From a checkpoint of a small image denoising autoencoder.
Model: 7.85M parameters, 32-pixel images, encoder norm layernorm_no_bias, encoder activation silu, encoder patch size [4, 4], encoder layers 12, encoder width 192, decoder norm groupnorm, decoder widths [32, 64, 128].
Training: muon at rate 0.0028, 15500 steps, batches of 128.
Rows from block 4 of the encoder, named by matrix and row number. Rows with one number belong to one neuron. Each number is 50 + 15 x the weight over its row's rms, rounded and kept within 0 to 99. All counts start at 0. After the name is the row's rms in percent of the matrix's.
# fc1: MLP up (encoder.blocks.4.mlp.fc1.weight, 1152x192), inputs 144-191
# fc2: MLP down (encoder.blocks.4.mlp.fc2.weight, 192x1152, transposed), outputs 144-191
fc1.111 019:52 41 63 36 48 66 61 61 66 36 41 32 57 56 77 66 54 44 67 39 43 40 22 31 26 47 43 47 43 71 63 33 48 55 66 70 71 99 49 42 52 46 36 28 70 55 63 56
fc1.112 045:46 57 32 73 47 53 68 47 74 84 44 78 75 29 37 45 70 53 53 18 55 47 53 54 73 49 44 61 54 34 66 70 63 36 65 35 61 44 49 57 83 43 24 46 57 70 64 39
fc1.113 109:67 48 43 50 59 56 69 52 32 43 47 71 44 80 27 70 63 51 65 77 52 45 44 47 56 41 55 54 45 59 38 57 48 56 42 55 74 30 37 43 56 44 29 72 64 30 46 45
fc1.114 161:52 54 56 61 28 32 75 33 37 34 38 51 64 52 49 48 39 59 63 80 59 39 38 31 48 41 62 41 47 14 27 49 44 60 53 23 40 47 63 54 56 34 73 66 75 51 81 30
fc1.115 051:55 62 59 34 56 67 62 59 30 57 29 29 23 66 45 58 36 42 69 40 41 48 47 66 55 25 54 41 48 37 40 41 36 64 52 90 33 50 30 52 71 45 38 46 35 48 17 46
fc1.116 140:41 44 56 49 64 46 54 40 50 35 64 09 72 34 62 40 25 36 60 68 52 75 41 46 27 73 40 65 38 52 53 55 53 09 69 62 46 26 47 21 36 49 71 41 46 51 50 57
fc1.117 164:54 63 66 51 64 33 38 40 18 55 61 52 24 38 50 31 49 60 49 76 44 36 32 03 71 19 43 36 46 44 53 41 46 56 83 43 68 45 49 55 34 41 39 76 61 32 37 43
fc1.118 144:46 60 61 42 24 37 79 34 46 66 22 45 43 47 37 89 58 66 30 77 43 38 47 80 37 42 64 45 85 42 52 30 52 37 51 44 51 65 62 79 54 46 34 78 47 63 45 45
fc1.119 039:44 46 47 53 42 40 46 44 51 35 57 40 31 48 72 39 52 33 34 44 66 65 30 34 45 36 27 34 52 51 44 30 68 62 51 70 55 53 34 76 46 31 49 09 65 56 84 59
fc1.120 017:60 37 45 60 24 60 52 45 48 60 62 67 74 53 78 64 53 58 53 34 44 40 56 38 42 62 67 45 47 58 77 08 37 21 28 62 39 63 56 69 45 16 30 29 30 55 61 53
fc1.121 054:51 39 57 78 00 29 32 54 21 65 62 72 66 66 92 59 62 51 42 55 69 63 35 37 44 48 53 63 53 35 63 31 59 30 27 34 36 54 56 92 43 54 54 32 41 64 46 53
fc1.122 038:39 59 32 39 58 43 71 47 21 41 60 46 58 44 48 44 46 45 44 59 39 67 53 47 31 47 62 33 58 44 59 50 49 62 80 52 81 51 29 43 50 36 59 84 55 12 42 59
fc1.123 050:67 55 60 38 43 93 46 38 59 20 28 39 37 31 55 52 51 46 48 57 47 33 48 65 64 49 30 66 62 62 29 27 57 47 80 53 58 71 44 45 44 43 50 62 54 50 55 62
fc1.124 040:70 51 58 54 37 41 57 58 45 26 45 44 29 84 84 65 41 14 68 69 55 62 19 61 53 45 44 50 45 53 44 19 45 28 47 59 32 51 47 56 47 45 40 30 29 51 57 49
fc1.125 124:53 53 53 66 54 66 23 34 49 36 57 57 40 40 68 18 51 59 52 29 77 44 43 37 49 41 31 66 70 69 48 33 49 51 37 45 24 21 76 43 62 35 66 30 53 49 64 51
fc1.126 117:41 77 39 72 47 76 55 48 25 59 71 49 45 56 32 47 48 44 81 73 60 66 51 41 23 48 51 55 62 41 55 47 50 36 44 43 59 58 42 55 56 52 49 61 73 71 44 32
fc1.127 098:49 73 51 27 40 36 45 58 43 51 38 55 45 61 45 58 79 58 25 47 96 71 50 53 45 97 53 75 57 75 28 33 70 63 27 56 57 63 56 24 58 52 61 48 67 70 63 66
fc1.128 044:75 67 51 75 65 48 54 52 34 45 21 42 50 55 47 52 45 55 49 76 91 39 34 41 50 59 51 66 45 56 68 37 72 53 62 76 84 21 52 70 48 49 52 51 45 61 49 50
fc1.129 026:58 56 50 49 27 75 86 35 22 58 69 32 47 63 74 70 56 53 39 47 20 46 63 50 42 36 03 28 39 78 62 27 31 34 56 63 54 59 66 25 43 55 54 49 59 31 44 69
fc1.130 069:22 57 54 62 43 60 52 78 76 35 37 38 38 31 58 62 47 45 71 44 50 55 40 15 52 50 76 27 64 73 12 61 47 24 40 43 23 38 56 28 61 61 54 64 63 37 58 27
fc1.131 056:60 42 46 49 39 36 59 18 28 59 39 40 84 27 59 49 65 46 60 61 23 45 65 41 72 49 56 57 78 52 55 67 54 56 42 40 06 53 29 37 51 42 50 69 52 70 64 56
fc1.132 023:46 38 60 27 47 37 53 53 63 35 33 53 38 28 52 72 48 79 75 60 75 66 58 24 54 63 41 84 56 53 23 45 67 56 63 69 55 44 35 70 60 47 72 46 43 69 57 50
fc1.133 050:31 66 52 34 68 39 45 86 57 43 72 18 51 50 58 60 71 70 60 61 50 69 34 63 72 62 53 58 51 39 19 44 48 47 37 65 58 73 56 41 75 33 26 65 87 67 56 63
fc1.134 156:42 39 28 44 42 49 48 16 44 63 68 44 81 55 56 49 51 37 44 58 49 33 38 62 44 42 58 44 53 77 77 39 35 47 56 64 64 19 66 38 77 63 18 55 30 26 66 75
fc1.135 093:38 58 70 45 34 44 40 65 72 43 33 57 24 48 41 59 39 51 37 34 64 32 28 47 55 50 84 41 76 27 46 73 52 47 46 52 46 37 33 78 45 50 53 65 55 75 52 49
fc1.136 096:41 52 49 53 22 64 73 41 32 54 42 61 57 57 59 38 49 49 51 37 69 47 28 32 53 40 60 31 70 47 43 44 42 72 52 47 80 55 52 63 46 47 31 48 48 52 67 60
fc1.137 150:61 53 43 52 68 31 61 35 56 37 50 70 40 38 26 35 39 48 42 46 49 39 27 30 46 43 48 30 60 35 23 35 90 55 38 46 74 33 38 45 72 32 47 63 34 46 48 67
fc1.138 138:46 38 61 60 50 70 64 66 17 54 57 16 61 63 55 56 44 24 28 42 64 51 42 29 33 30 39 31 50 19 50 52 54 42 49 59 56 46 55 72 51 49 32 31 59 69 43 60
fc1.139 128:60 81 40 37 29 56 29 46 68 31 60 25 49 28 48 65 70 30 40 56 71 61 55 52 47 93 50 41 49 57 37 58 61 58 58 55 57 58 49 07 48 56 51 53 71 33 68 49
fc1.140 027:20 44 55 53 42 58 54 44 33 48 63 51 35 44 73 56 30 52 27 56 45 40 55 48 55 64 29 33 55 58 62 48 32 47 51 47 55 65 54 51 34 48 58 29 64 52 61 50
fc1.141 031:71 50 38 77 27 13 68 36 47 80 45 52 54 56 57 48 62 60 56 44 59 57 46 29 48 52 49 40 52 80 53 29 52 50 46 51 69 35 50 48 56 33 67 40 39 27 65 54
fc1.142 147:29 63 44 64 42 34 33 56 68 48 40 39 40 51 35 38 56 73 35 38 53 47 51 60 12 56 71 27 44 44 50 57 49 34 58 20 53 51 49 36 55 38 49 69 56 57 80 38
fc1.143 023:28 55 49 49 46 48 42 53 35 52 52 42 49 50 80 49 35 54 29 38 68 60 31 48 61 80 61 50 71 46 62 33 78 68 44 29 55 26 44 89 35 31 41 41 32 61 54 61
fc1.144 082:43 42 23 41 55 35 47 33 39 15 55 60 49 54 56 54 14 48 63 47 44 55 42 78 71 63 60 46 61 48 54 50 51 63 52 23 66 31 27 43 48 48 55 35 46 63 51 68
fc1.145 139:55 38 30 32 58 41 23 30 51 67 32 63 65 53 47 51 44 33 58 46 59 47 62 30 51 69 43 55 38 43 36 33 26 49 48 78 52 33 41 47 37 47 17 37 37 27 52 78
fc1.146 095:63 68 37 42 39 23 52 58 35 42 43 45 20 35 27 40 69 68 97 69 55 41 47 47 65 43 56 64 62 32 65 52 36 38 39 65 60 64 51 40 43 37 37 84 78 35 59 58
fc1.147 050:67 45 66 55 13 18 50 27 66 64 40 67 47 52 82 55 76 39 58 62 39 58 52 39 47 44 49 47 64 63 49 23 45 69 45 20 54 24 64 42 76 48 50 42 18 36 63 50
fc1.148 148:60 45 43 50 47 61 25 68 47 57 65 77 39 69 62 54 38 43 26 46 47 88 59 43 40 56 51 22 29 52 64 32 47 51 56 48 74 49 60 39 38 42 64 59 58 59 49 51
fc1.149 102:72 59 46 65 36 63 60 56 38 46 56 34 59 42 74 86 68 55 19 46 62 40 50 45 70 46 33 40 63 48 39 36 53 34 76 60 38 20 40 42 25 60 57 60 49 61 38 68
fc1.150 069:47 49 50 27 35 33 31 29 58 36 50 29 38 41 40 54 63 55 54 34 78 54 49 45 32 51 53 54 60 69 24 61 65 44 33 45 61 53 54 50 85 35 51 35 59 39 36 75
fc1.151 028:40 48 52 35 76 57 52 60 46 50 51 44 59 50 77 48 57 48 53 34 43 51 22 39 38 59 72 77 65 73 68 59 67 50 82 46 45 61 59 60 62 48 58 52 59 45 75 43
fc1.152 042:73 69 76 28 14 51 63 30 55 45 27 46 42 23 61 72 33 67 69 59 57 50 61 32 48 41 67 27 60 43 37 62 38 66 56 52 98 52 56 48 57 48 38 48 62 56 33 56
fc1.153 022:48 47 63 57 21 42 41 24 59 68 55 57 64 37 30 39 36 53 61 61 51 60 73 45 64 51 63 62 60 32 47 45 64 37 21 73 65 41 57 53 55 28 38 44 46 57 44 53
fc1.154 113:77 73 45 43 65 39 42 58 41 16 37 81 57 45 58 43 28 44 59 67 00 64 79 49 53 62 25 65 68 42 66 66 41 47 62 56 56 56 45 47 50 38 44 54 21 29 45 58
fc1.155 080:45 22 51 31 56 58 50 58 64 46 52 59 21 36 62 52 51 51 66 42 53 59 53 32 25 56 21 40 66 62 64 78 73 33 70 37 51 47 50 63 47 54 42 38 58 46 38 74
fc1.156 153:50 75 35 77 61 54 44 31 33 73 77 56 52 62 63 34 28 45 65 64 61 78 55 58 51 66 30 41 41 65 40 36 46 26 42 63 20 54 42 44 68 45 25 78 46 46 51 32
fc1.157 122:70 53 40 71 38 38 35 53 18 42 55 59 49 46 38 52 49 38 60 36 80 90 46 41 30 66 59 60 37 34 63 61 63 39 48 68 60 69 54 27 60 59 62 32 52 29 57 66
fc1.158 099:62 61 62 63 48 44 23 81 56 40 32 36 54 43 61 51 78 41 41 52 41 74 44 70 56 55 60 48 34 43 38 44 35 54 47 82 13 47 54 60 48 26 57 47 55 45 43 43
fc1.159 060:58 37 60 49 45 42 67 25 15 67 36 44 72 41 56 39 52 53 55 70 27 56 54 16 82 23 55 60 64 52 42 59 79 76 35 63 10 54 39 52 53 52 43 69 56 63 53 60
fc1.160 043:27 37 45 65 64 64 60 71 71 45 59 78 73 43 75 75 58 66 66 79 32 49 53 40 55 38 64 58 55 39 55 53 17 07 54 58 59 72 24 58 34 48 27 53 52 64 77 59
fc1.161 189:23 60 22 58 29 40 67 46 48 29 65 59 56 66 75 46 33 58 30 53 43 43 57 50 54 40 60 73 38 55 63 37 50 44 44 38 48 31 24 66 25 36 63 56 47 56 56 65
fc1.162 109:51 43 34 29 56 45 67 42 51 39 21 28 81 57 61 46 34 35 58 51 34 39 58 58 75 75 49 53 42 55 31 51 56 52 60 86 77 37 26 17 36 36 78 53 20 40 24 47
fc1.163 129:70 53 24 47 66 64 65 49 54 60 48 31 67 46 58 42 53 68 56 79 58 52 41 47 50 40 70 50 52 72 67 53 52 57 49 70 58 76 39 55 63 48 32 45 65 79 46 54
fc1.164 043:67 47 49 46 57 45 54 48 60 44 59 37 42 78 43 57 48 68 42 40 45 90 39 17 70 55 46 56 62 23 57 44 56 64 43 78 30 64 63 45 58 18 43 44 37 45 35 70
fc1.165 134:46 28 37 32 18 65 32 60 48 47 53 60 64 57 41 26 57 78 64 47 56 47 30 65 88 55 31 69 29 63 66 38 45 32 64 24 36 73 37 44 68 30 34 51 47 45 36 39
fc1.166 027:54 63 62 41 52 58 68 42 88 45 40 49 64 56 30 56 46 57 54 48 43 72 43 44 68 69 56 31 68 53 45 65 33 24 81 56 87 41 45 36 71 53 21 48 73 82 59 54
fc1.167 168:43 49 73 57 23 44 26 51 29 62 32 54 74 51 58 50 58 71 42 48 29 49 38 56 53 76 63 52 44 57 58 58 46 44 57 64 56 38 57 49 65 52 49 45 67 60 53 56
fc1.168 024:47 59 62 54 39 58 57 53 32 62 73 73 72 48 70 52 58 73 43 36 71 51 38 47 37 26 64 50 40 43 58 26 51 26 43 75 50 62 43 72 41 37 03 56 59 50 73 56
fc1.169 020:52 58 67 34 46 60 72 12 49 50 42 63 43 68 32 63 56 70 56 50 36 67 50 63 57 31 49 41 64 59 58 51 44 25 67 57 52 17 42 49 68 51 26 41 48 40 47 58
fc1.170 123:55 78 52 60 39 33 59 04 52 48 62 53 31 29 53 45 41 39 58 34 49 58 36 64 46 32 24 40 50 46 36 54 51 32 66 38 44 40 27 48 58 44 34 69 37 55 69 58
fc1.171 124:58 63 50 53 53 37 66 47 45 29 49 58 66 47 34 19 68 49 86 54 54 61 47 54 42 33 65 56 25 72 64 61 64 35 36 28 59 67 63 39 58 33 43 77 57 50 91 55
fc1.172 134:41 59 34 48 49 60 51 79 38 50 69 58 42 50 77 53 40 42 46 40 43 40 75 50 53 62 16 15 76 40 43 56 43 19 63 62 60 58 42 57 86 24 45 59 32 55 17 60
fc1.173 130:39 41 81 48 56 43 37 60 53 42 30 74 60 39 71 51 24 48 34 53 47 32 65 54 50 53 38 69 85 57 35 58 66 42 69 55 61 37 44 43 27 40 41 74 58 46 50 55
fc1.174 068:47 49 55 90 24 37 27 45 23 71 45 72 48 46 44 57 46 31 63 36 42 65 53 30 50 63 56 62 78 32 64 66 39 18 20 60 32 50 54 57 28 44 51 57 28 60 50 67
fc1.175 128:46 55 53 60 21 39 34 28 72 49 57 43 17 62 63 47 35 58 51 57 47 49 41 41 47 35 47 77 58 67 52 35 89 34 31 36 58 32 61 38 35 71 53 64 55 36 70 58
fc1.176 076:61 30 32 29 57 40 52 60 27 59 34 48 79 13 62 71 38 70 43 44 42 49 61 48 58 66 53 74 93 44 28 43 51 48 46 53 29 40 32 63 37 24 78 62 43 56 53 55
fc1.177 018:47 56 60 39 23 38 55 48 17 47 61 44 67 34 61 40 44 70 46 47 48 61 45 38 53 76 83 57 47 39 53 29 65 57 21 71 45 40 57 91 44 16 47 32 39 50 60 57
fc1.178 027:47 53 39 57 51 51 71 60 40 57 59 82 70 51 70 71 46 52 30 66 44 58 38 61 47 45 38 42 62 38 65 15 57 39 67 51 51 64 76 39 82 37 04 37 77 46 64 35
fc2.111 020:41 66 56 63 41 24 64 62 30 43 49 61 37 37 35 39 42 61 50 67 49 67 51 49 59 43 60 44 63 31 44 59 59 13 27 50 38 04 66 58 73 41 47 47 46 43 72 71
fc2.112 044:64 53 72 48 38 28 57 61 37 15 69 35 30 74 61 61 24 44 58 88 50 45 51 37 21 62 67 27 66 67 39 20 50 44 42 75 59 51 53 32 37 61 85 34 59 26 53 55
fc2.113 105:28 43 65 58 65 60 56 63 55 66 58 58 71 42 65 26 51 56 29 29 48 56 65 71 48 45 45 47 61 62 60 45 62 52 34 32 58 67 47 54 58 25 72 50 22 68 47 59
fc2.114 164:46 58 68 54 52 68 69 39 39 42 47 28 50 50 59 24 45 41 48 36 64 68 59 69 41 54 56 45 71 41 66 64 52 30 48 60 64 51 38 47 44 43 62 58 39 31 64 36
fc2.115 055:45 36 40 60 59 41 50 24 70 41 78 69 68 38 69 25 50 49 49 60 35 82 50 36 45 60 49 43 53 50 81 43 69 45 25 29 74 45 53 35 33 47 85 56 53 49 64 34
fc2.116 144:50 41 71 76 50 64 15 72 31 35 30 34 73 64 40 60 54 65 37 46 48 65 45 82 46 28 45 55 40 66 59 74 65 41 49 55 53 47 62 57 38 39 49 35 45 77 57 43
fc2.117 179:73 28 44 56 61 40 42 62 88 43 38 56 66 47 52 61 44 08 65 51 33 61 51 81 09 53 49 62 56 58 36 65 41 59 22 67 51 60 47 39 56 51 46 54 42 55 71 59
fc2.118 131:40 59 50 52 41 58 11 74 28 63 43 57 19 34 60 49 57 68 34 72 35 21 47 23 98 59 43 45 46 62 36 57 35 50 52 56 60 57 21 30 60 78 66 57 40 43 79 63
fc2.119 044:58 51 54 43 46 67 73 64 57 45 43 48 55 53 25 68 25 61 79 55 31 37 57 50 46 54 82 87 50 40 63 49 61 28 56 39 41 45 75 34 50 56 44 74 53 63 36 16
fc2.120 018:42 79 51 56 62 07 61 60 35 31 29 50 40 40 42 29 46 40 49 54 57 81 38 38 42 41 44 58 67 28 49 65 63 59 65 52 57 31 44 55 73 57 53 58 73 37 65 76
fc2.121 055:56 71 42 20 82 83 66 47 88 36 11 34 42 44 32 49 49 56 47 32 23 42 62 42 54 39 56 54 42 42 30 71 47 62 52 67 42 31 58 26 61 45 45 75 70 45 55 37
fc2.122 041:54 46 51 51 37 45 48 69 80 43 49 47 31 69 48 49 46 56 51 57 40 57 38 45 54 58 38 67 73 43 33 41 68 28 26 39 19 50 67 49 61 50 49 30 39 69 58 53
fc2.123 046:66 90 39 53 52 38 57 52 45 63 82 45 66 65 36 34 67 48 44 46 55 52 43 29 74 47 55 22 69 37 45 62 95 40 28 56 51 47 41 32 77 37 38 45 83 35 72 47
fc2.124 043:21 48 54 41 67 47 66 50 38 48 27 63 57 18 41 28 67 55 58 30 47 65 80 34 39 67 37 62 73 39 51 64 56 76 53 49 58 38 66 65 44 36 34 73 74 61 52 48
fc2.125 123:71 42 38 59 47 51 65 53 31 46 38 43 58 59 28 42 38 57 64 51 47 39 65 69 47 47 35 33 38 55 59 48 60 23 60 57 57 64 51 70 54 54 43 35 60 44 65 55
fc2.126 116:29 23 49 47 47 49 41 49 37 85 57 46 39 51 46 47 31 49 26 66 45 54 61 55 87 32 40 62 30 61 45 69 30 41 77 41 39 27 41 63 43 37 47 35 40 52 52 34
fc2.127 113:45 20 45 54 64 47 19 29 41 44 66 45 85 18 61 28 40 61 34 51 29 37 65 61 31 13 66 41 41 53 68 60 35 51 54 35 72 80 68 55 41 42 40 54 30 47 40 46
fc2.128 044:21 35 61 18 49 58 65 55 48 50 66 56 45 55 45 61 49 42 65 29 27 58 50 60 42 36 44 40 58 50 33 60 45 27 27 44 22 87 40 23 55 42 50 53 62 34 39 56
fc2.129 026:38 50 44 64 62 14 32 58 64 30 24 66 44 24 30 35 45 32 46 56 61 66 39 32 50 66 85 78 62 22 54 55 67 60 47 40 58 47 39 61 73 46 42 41 44 56 62 47
fc2.130 070:86 23 50 42 52 46 60 42 44 51 60 51 50 75 53 23 47 59 48 40 37 56 38 70 36 28 26 77 45 46 65 37 56 56 51 60 85 56 40 66 31 36 55 35 50 55 58 66
fc2.131 048:51 34 65 55 29 16 47 45 43 72 57 55 43 48 46 38 23 50 39 43 44 42 76 74 32 39 65 35 61 69 62 55 37 90 49 47 65 50 49 51 55 21 47 78 23 62 57 56
fc2.132 024:60 66 46 61 48 55 40 60 23 57 64 45 66 68 65 49 71 18 41 26 38 62 42 59 21 37 63 37 52 41 49 67 42 24 29 35 43 50 52 39 55 30 25 43 79 39 74 74
fc2.133 046:83 12 55 69 43 42 65 37 38 52 19 56 56 57 75 41 22 48 45 39 50 16 79 39 36 25 42 54 51 67 67 47 40 37 75 39 66 38 64 58 36 51 52 40 40 32 49 63
fc2.134 140:63 74 62 24 51 34 45 78 53 55 64 59 35 43 56 43 45 63 46 52 47 48 47 16 68 62 43 74 59 37 33 54 31 71 68 41 19 71 32 58 61 47 85 43 64 61 22 44
fc2.135 093:79 34 56 49 73 61 58 54 38 31 80 62 65 62 66 34 41 38 72 46 28 58 70 50 52 45 35 48 56 65 62 41 57 53 55 71 55 52 40 37 43 45 38 37 68 07 44 43
fc2.136 107:31 75 22 45 36 20 45 26 74 62 27 40 32 46 29 65 56 16 58 61 18 51 67 83 57 40 49 45 41 55 83 50 54 45 72 55 29 48 32 45 42 57 60 36 44 55 48 60
fc2.137 142:45 60 54 56 47 87 46 60 34 45 73 56 36 60 56 60 55 39 53 49 43 54 45 56 78 00 31 62 54 62 75 54 40 62 49 50 48 53 46 58 74 82 27 62 71 54 42 39
fc2.138 141:52 61 36 52 68 46 43 43 85 53 54 68 42 48 31 55 36 75 50 54 44 46 52 66 95 44 42 71 54 68 41 31 56 72 48 60 47 53 43 42 47 38 37 56 26 55 61 54
fc2.139 139:85 19 68 47 60 43 38 35 17 60 49 56 81 43 46 54 40 50 44 52 37 37 68 53 34 23 61 64 55 31 54 43 38 63 43 35 41 45 74 71 39 31 49 79 49 64 42 48
fc2.140 029:81 55 45 50 56 31 61 62 75 40 39 58 63 57 21 53 46 46 64 44 41 70 46 37 48 47 86 71 37 37 55 38 75 40 40 53 42 29 39 44 60 35 37 59 42 43 50 59
fc2.141 033:44 69 52 45 60 64 45 53 61 05 34 43 42 31 61 46 31 30 41 50 59 60 54 51 47 43 41 72 42 38 53 56 49 47 62 44 26 50 42 56 53 65 24 51 67 69 38 56
fc2.142 154:59 51 70 36 63 69 62 42 34 56 58 73 48 35 34 18 36 50 63 44 47 46 35 38 89 47 57 56 59 59 66 36 31 53 57 41 74 63 52 45 47 53 77 57 51 22 42 49
fc2.143 023:70 61 53 48 39 42 66 41 61 23 44 58 39 53 36 51 70 56 89 48 35 38 52 50 35 25 52 65 48 46 61 41 35 13 38 91 38 58 40 32 68 54 34 49 71 32 53 40
fc2.144 078:56 56 75 62 54 54 42 56 50 51 35 29 44 21 58 64 74 55 63 45 58 71 57 27 14 41 36 90 62 53 56 58 59 42 48 76 26 72 45 78 42 32 32 45 75 55 58 34
fc2.145 129:53 25 33 52 32 26 90 43 59 60 62 45 44 44 72 54 38 67 28 60 54 59 48 64 36 33 39 61 51 59 46 28 76 23 51 27 46 68 74 35 24 51 76 47 57 72 46 38
fc2.146 084:33 52 56 94 63 49 52 29 57 60 63 50 62 61 53 45 32 52 58 27 58 53 44 35 51 55 53 44 33 63 80 37 62 55 71 30 31 33 67 70 45 41 37 34 49 19 69 35
fc2.147 051:42 61 35 62 83 57 43 56 44 21 33 39 64 48 32 31 23 75 36 38 52 53 37 50 46 66 50 67 59 62 50 61 48 45 70 76 39 73 27 63 27 46 42 39 77 68 47 37
fc2.148 151:51 80 63 49 33 42 42 44 93 50 51 54 35 31 44 61 37 42 52 61 78 22 55 40 60 58 68 86 42 55 34 53 36 47 44 70 48 31 39 45 54 63 46 52 54 17 74 57
fc2.149 107:50 62 26 32 75 42 28 42 70 55 30 76 29 60 15 38 35 27 70 45 19 63 48 61 27 51 68 80 56 55 62 54 40 42 33 38 50 69 55 45 40 67 48 49 45 26 64 28
fc2.150 075:75 31 60 84 69 69 48 62 34 51 52 62 73 20 61 45 25 53 38 75 41 79 58 54 71 61 61 36 38 65 64 37 33 60 32 44 44 63 58 34 34 47 54 61 39 61 71 29
fc2.151 030:52 61 49 67 18 36 62 62 54 24 48 43 35 69 32 58 41 53 59 58 54 53 66 45 53 34 24 41 68 23 46 31 53 38 28 48 59 37 44 44 64 43 20 43 51 38 51 76
fc2.152 040:53 53 45 67 62 42 26 81 49 50 60 65 63 67 44 36 64 44 52 36 54 73 51 56 38 80 38 50 55 70 66 45 59 13 53 48 00 48 48 40 70 31 54 46 56 40 64 50
fc2.153 022:48 69 41 58 59 26 69 80 42 10 45 57 55 50 78 50 59 42 28 54 44 62 32 27 25 57 44 49 79 65 53 42 61 36 80 48 31 46 52 54 51 57 61 35 55 53 67 50
fc2.154 096:46 36 39 45 30 40 19 50 58 74 56 27 51 68 53 55 61 77 28 49 99 52 40 51 36 68 66 45 32 42 53 51 53 48 42 37 25 54 35 54 48 51 60 48 66 73 29 62
fc2.155 075:39 71 56 60 40 31 61 40 38 40 47 42 64 75 56 47 53 36 52 56 46 40 50 45 65 44 56 50 48 62 45 20 30 46 32 64 34 55 46 50 62 38 48 58 43 65 64 23
fc2.156 181:41 26 54 54 61 58 63 47 58 52 58 54 38 36 43 54 45 34 27 64 26 47 78 38 69 60 24 63 34 37 68 53 44 46 70 48 48 37 55 44 39 55 45 50 39 34 40 65
fc2.157 126:50 78 38 46 71 71 54 41 78 52 75 47 38 42 49 37 36 34 43 58 51 58 69 71 68 46 52 52 35 54 68 42 28 32 19 60 09 35 29 40 55 37 57 54 52 45 53 40
fc2.158 101:35 59 27 58 32 60 54 28 58 35 49 44 45 58 50 49 34 38 80 61 75 29 85 40 52 42 30 41 69 58 58 48 58 69 65 23 72 56 39 41 26 58 41 60 48 54 28 56
fc2.159 040:60 76 53 44 34 24 67 46 46 65 58 53 32 65 48 70 34 37 32 71 28 42 70 58 47 34 57 28 45 68 51 41 36 52 49 33 51 41 47 69 49 39 42 73 17 34 79 33
fc2.160 042:65 70 64 33 48 21 47 38 07 50 44 40 38 56 35 31 38 41 38 37 62 56 61 38 29 56 70 39 55 49 46 42 73 86 31 57 35 29 59 39 63 29 91 38 64 37 48 56
fc2.161 132:61 54 47 47 58 30 49 62 63 44 65 51 50 75 31 68 30 53 71 81 63 39 65 35 55 70 51 19 59 69 74 52 59 49 50 67 63 33 50 46 43 67 50 46 45 60 29 68
fc2.162 096:55 48 49 57 43 50 39 44 53 54 43 63 22 69 24 49 70 63 20 55 48 43 15 44 51 37 56 36 72 67 74 46 61 55 56 11 30 53 44 99 76 48 10 22 70 51 65 56
fc2.163 113:54 73 47 50 45 26 63 49 65 32 86 36 29 55 39 65 34 33 33 43 57 24 32 40 40 69 45 50 61 57 57 64 50 58 48 12 77 38 46 54 45 82 77 83 57 40 30 42
fc2.164 045:51 60 41 32 49 51 65 48 54 25 51 49 51 39 63 13 47 44 68 52 47 35 59 78 44 40 47 29 59 63 63 47 69 31 60 48 62 57 36 44 53 49 45 71 80 50 77 43
fc2.165 120:57 60 46 55 33 38 45 68 62 47 61 30 29 35 58 56 43 66 32 57 41 33 47 28 21 52 51 34 74 38 55 64 50 70 55 31 59 57 33 49 60 54 67 70 47 84 75 46
fc2.166 025:49 55 41 62 31 31 44 72 25 34 58 53 46 48 67 45 37 34 44 52 48 38 56 33 29 46 55 60 47 44 72 23 80 54 26 56 15 53 70 55 58 42 57 37 31 19 77 57
fc2.167 164:65 53 64 35 63 70 33 39 29 60 43 42 53 45 40 65 61 65 43 32 72 58 47 39 53 63 52 21 53 47 54 40 47 53 31 33 67 62 66 57 64 62 54 30 31 85 59 57
fc2.168 021:53 46 35 61 42 21 62 62 43 33 20 41 29 61 51 53 46 31 49 52 42 64 47 33 50 71 48 49 80 46 60 60 57 71 60 37 53 41 47 46 76 49 83 34 61 41 36 58
fc2.169 024:49 66 34 74 41 31 44 91 46 31 50 46 54 26 66 44 39 20 39 51 47 43 63 17 40 75 58 60 68 32 60 39 83 69 38 44 52 71 67 47 64 48 55 51 43 49 72 61
fc2.170 150:34 79 56 55 54 70 41 48 80 58 67 51 72 52 30 37 48 17 57 34 32 50 65 49 37 84 59 53 44 39 56 44 60 44 39 47 52 85 75 18 43 33 73 15 55 67 41 58
fc2.171 128:38 79 37 31 61 43 49 32 33 43 54 58 52 48 67 74 45 43 28 56 32 53 25 39 53 46 24 28 77 50 51 63 42 49 56 62 65 55 22 75 28 80 61 53 45 36 32 62
fc2.172 140:53 66 66 41 66 03 43 50 71 48 55 51 44 57 46 45 48 49 22 63 20 64 24 55 75 47 71 48 32 45 72 42 69 87 37 54 37 43 53 39 47 63 54 42 88 53 57 29
fc2.173 137:36 56 26 35 57 51 59 49 30 81 57 71 44 52 61 52 76 45 54 69 45 42 13 43 44 65 53 61 27 46 39 48 27 56 14 24 57 48 55 60 30 64 76 29 43 34 41 56
fc2.174 062:31 76 64 10 76 61 80 57 80 50 54 51 61 48 58 52 67 48 38 64 70 47 61 53 52 34 58 40 45 62 20 49 46 70 67 66 46 37 54 59 82 44 32 48 73 31 65 55
fc2.175 123:51 22 47 30 74 60 73 49 45 86 19 75 81 52 32 39 51 57 46 35 54 36 59 58 50 53 58 32 35 28 56 61 13 63 63 59 58 42 49 54 68 66 55 55 38 65 35 67
fc2.176 072:51 40 57 58 50 64 36 43 35 48 55 54 43 76 49 38 76 27 54 58 49 58 57 73 16 45 70 22 35 61 34 49 52 44 39 51 72 67 69 26 50 67 06 37 27 42 54 54
fc2.177 019:53 61 49 74 65 40 59 58 61 16 26 59 43 48 60 57 60 39 61 45 46 61 53 58 44 27 29 64 74 45 56 51 42 20 78 57 56 44 30 32 57 59 32 47 78 45 49 48
fc2.178 026:54 30 50 44 42 12 55 55 54 32 20 37 31 70 58 44 44 15 68 45 50 64 50 42 39 68 69 52 47 36 63 39 57 44 56 54 57 39 37 48 66 47 81 66 57 39 43 59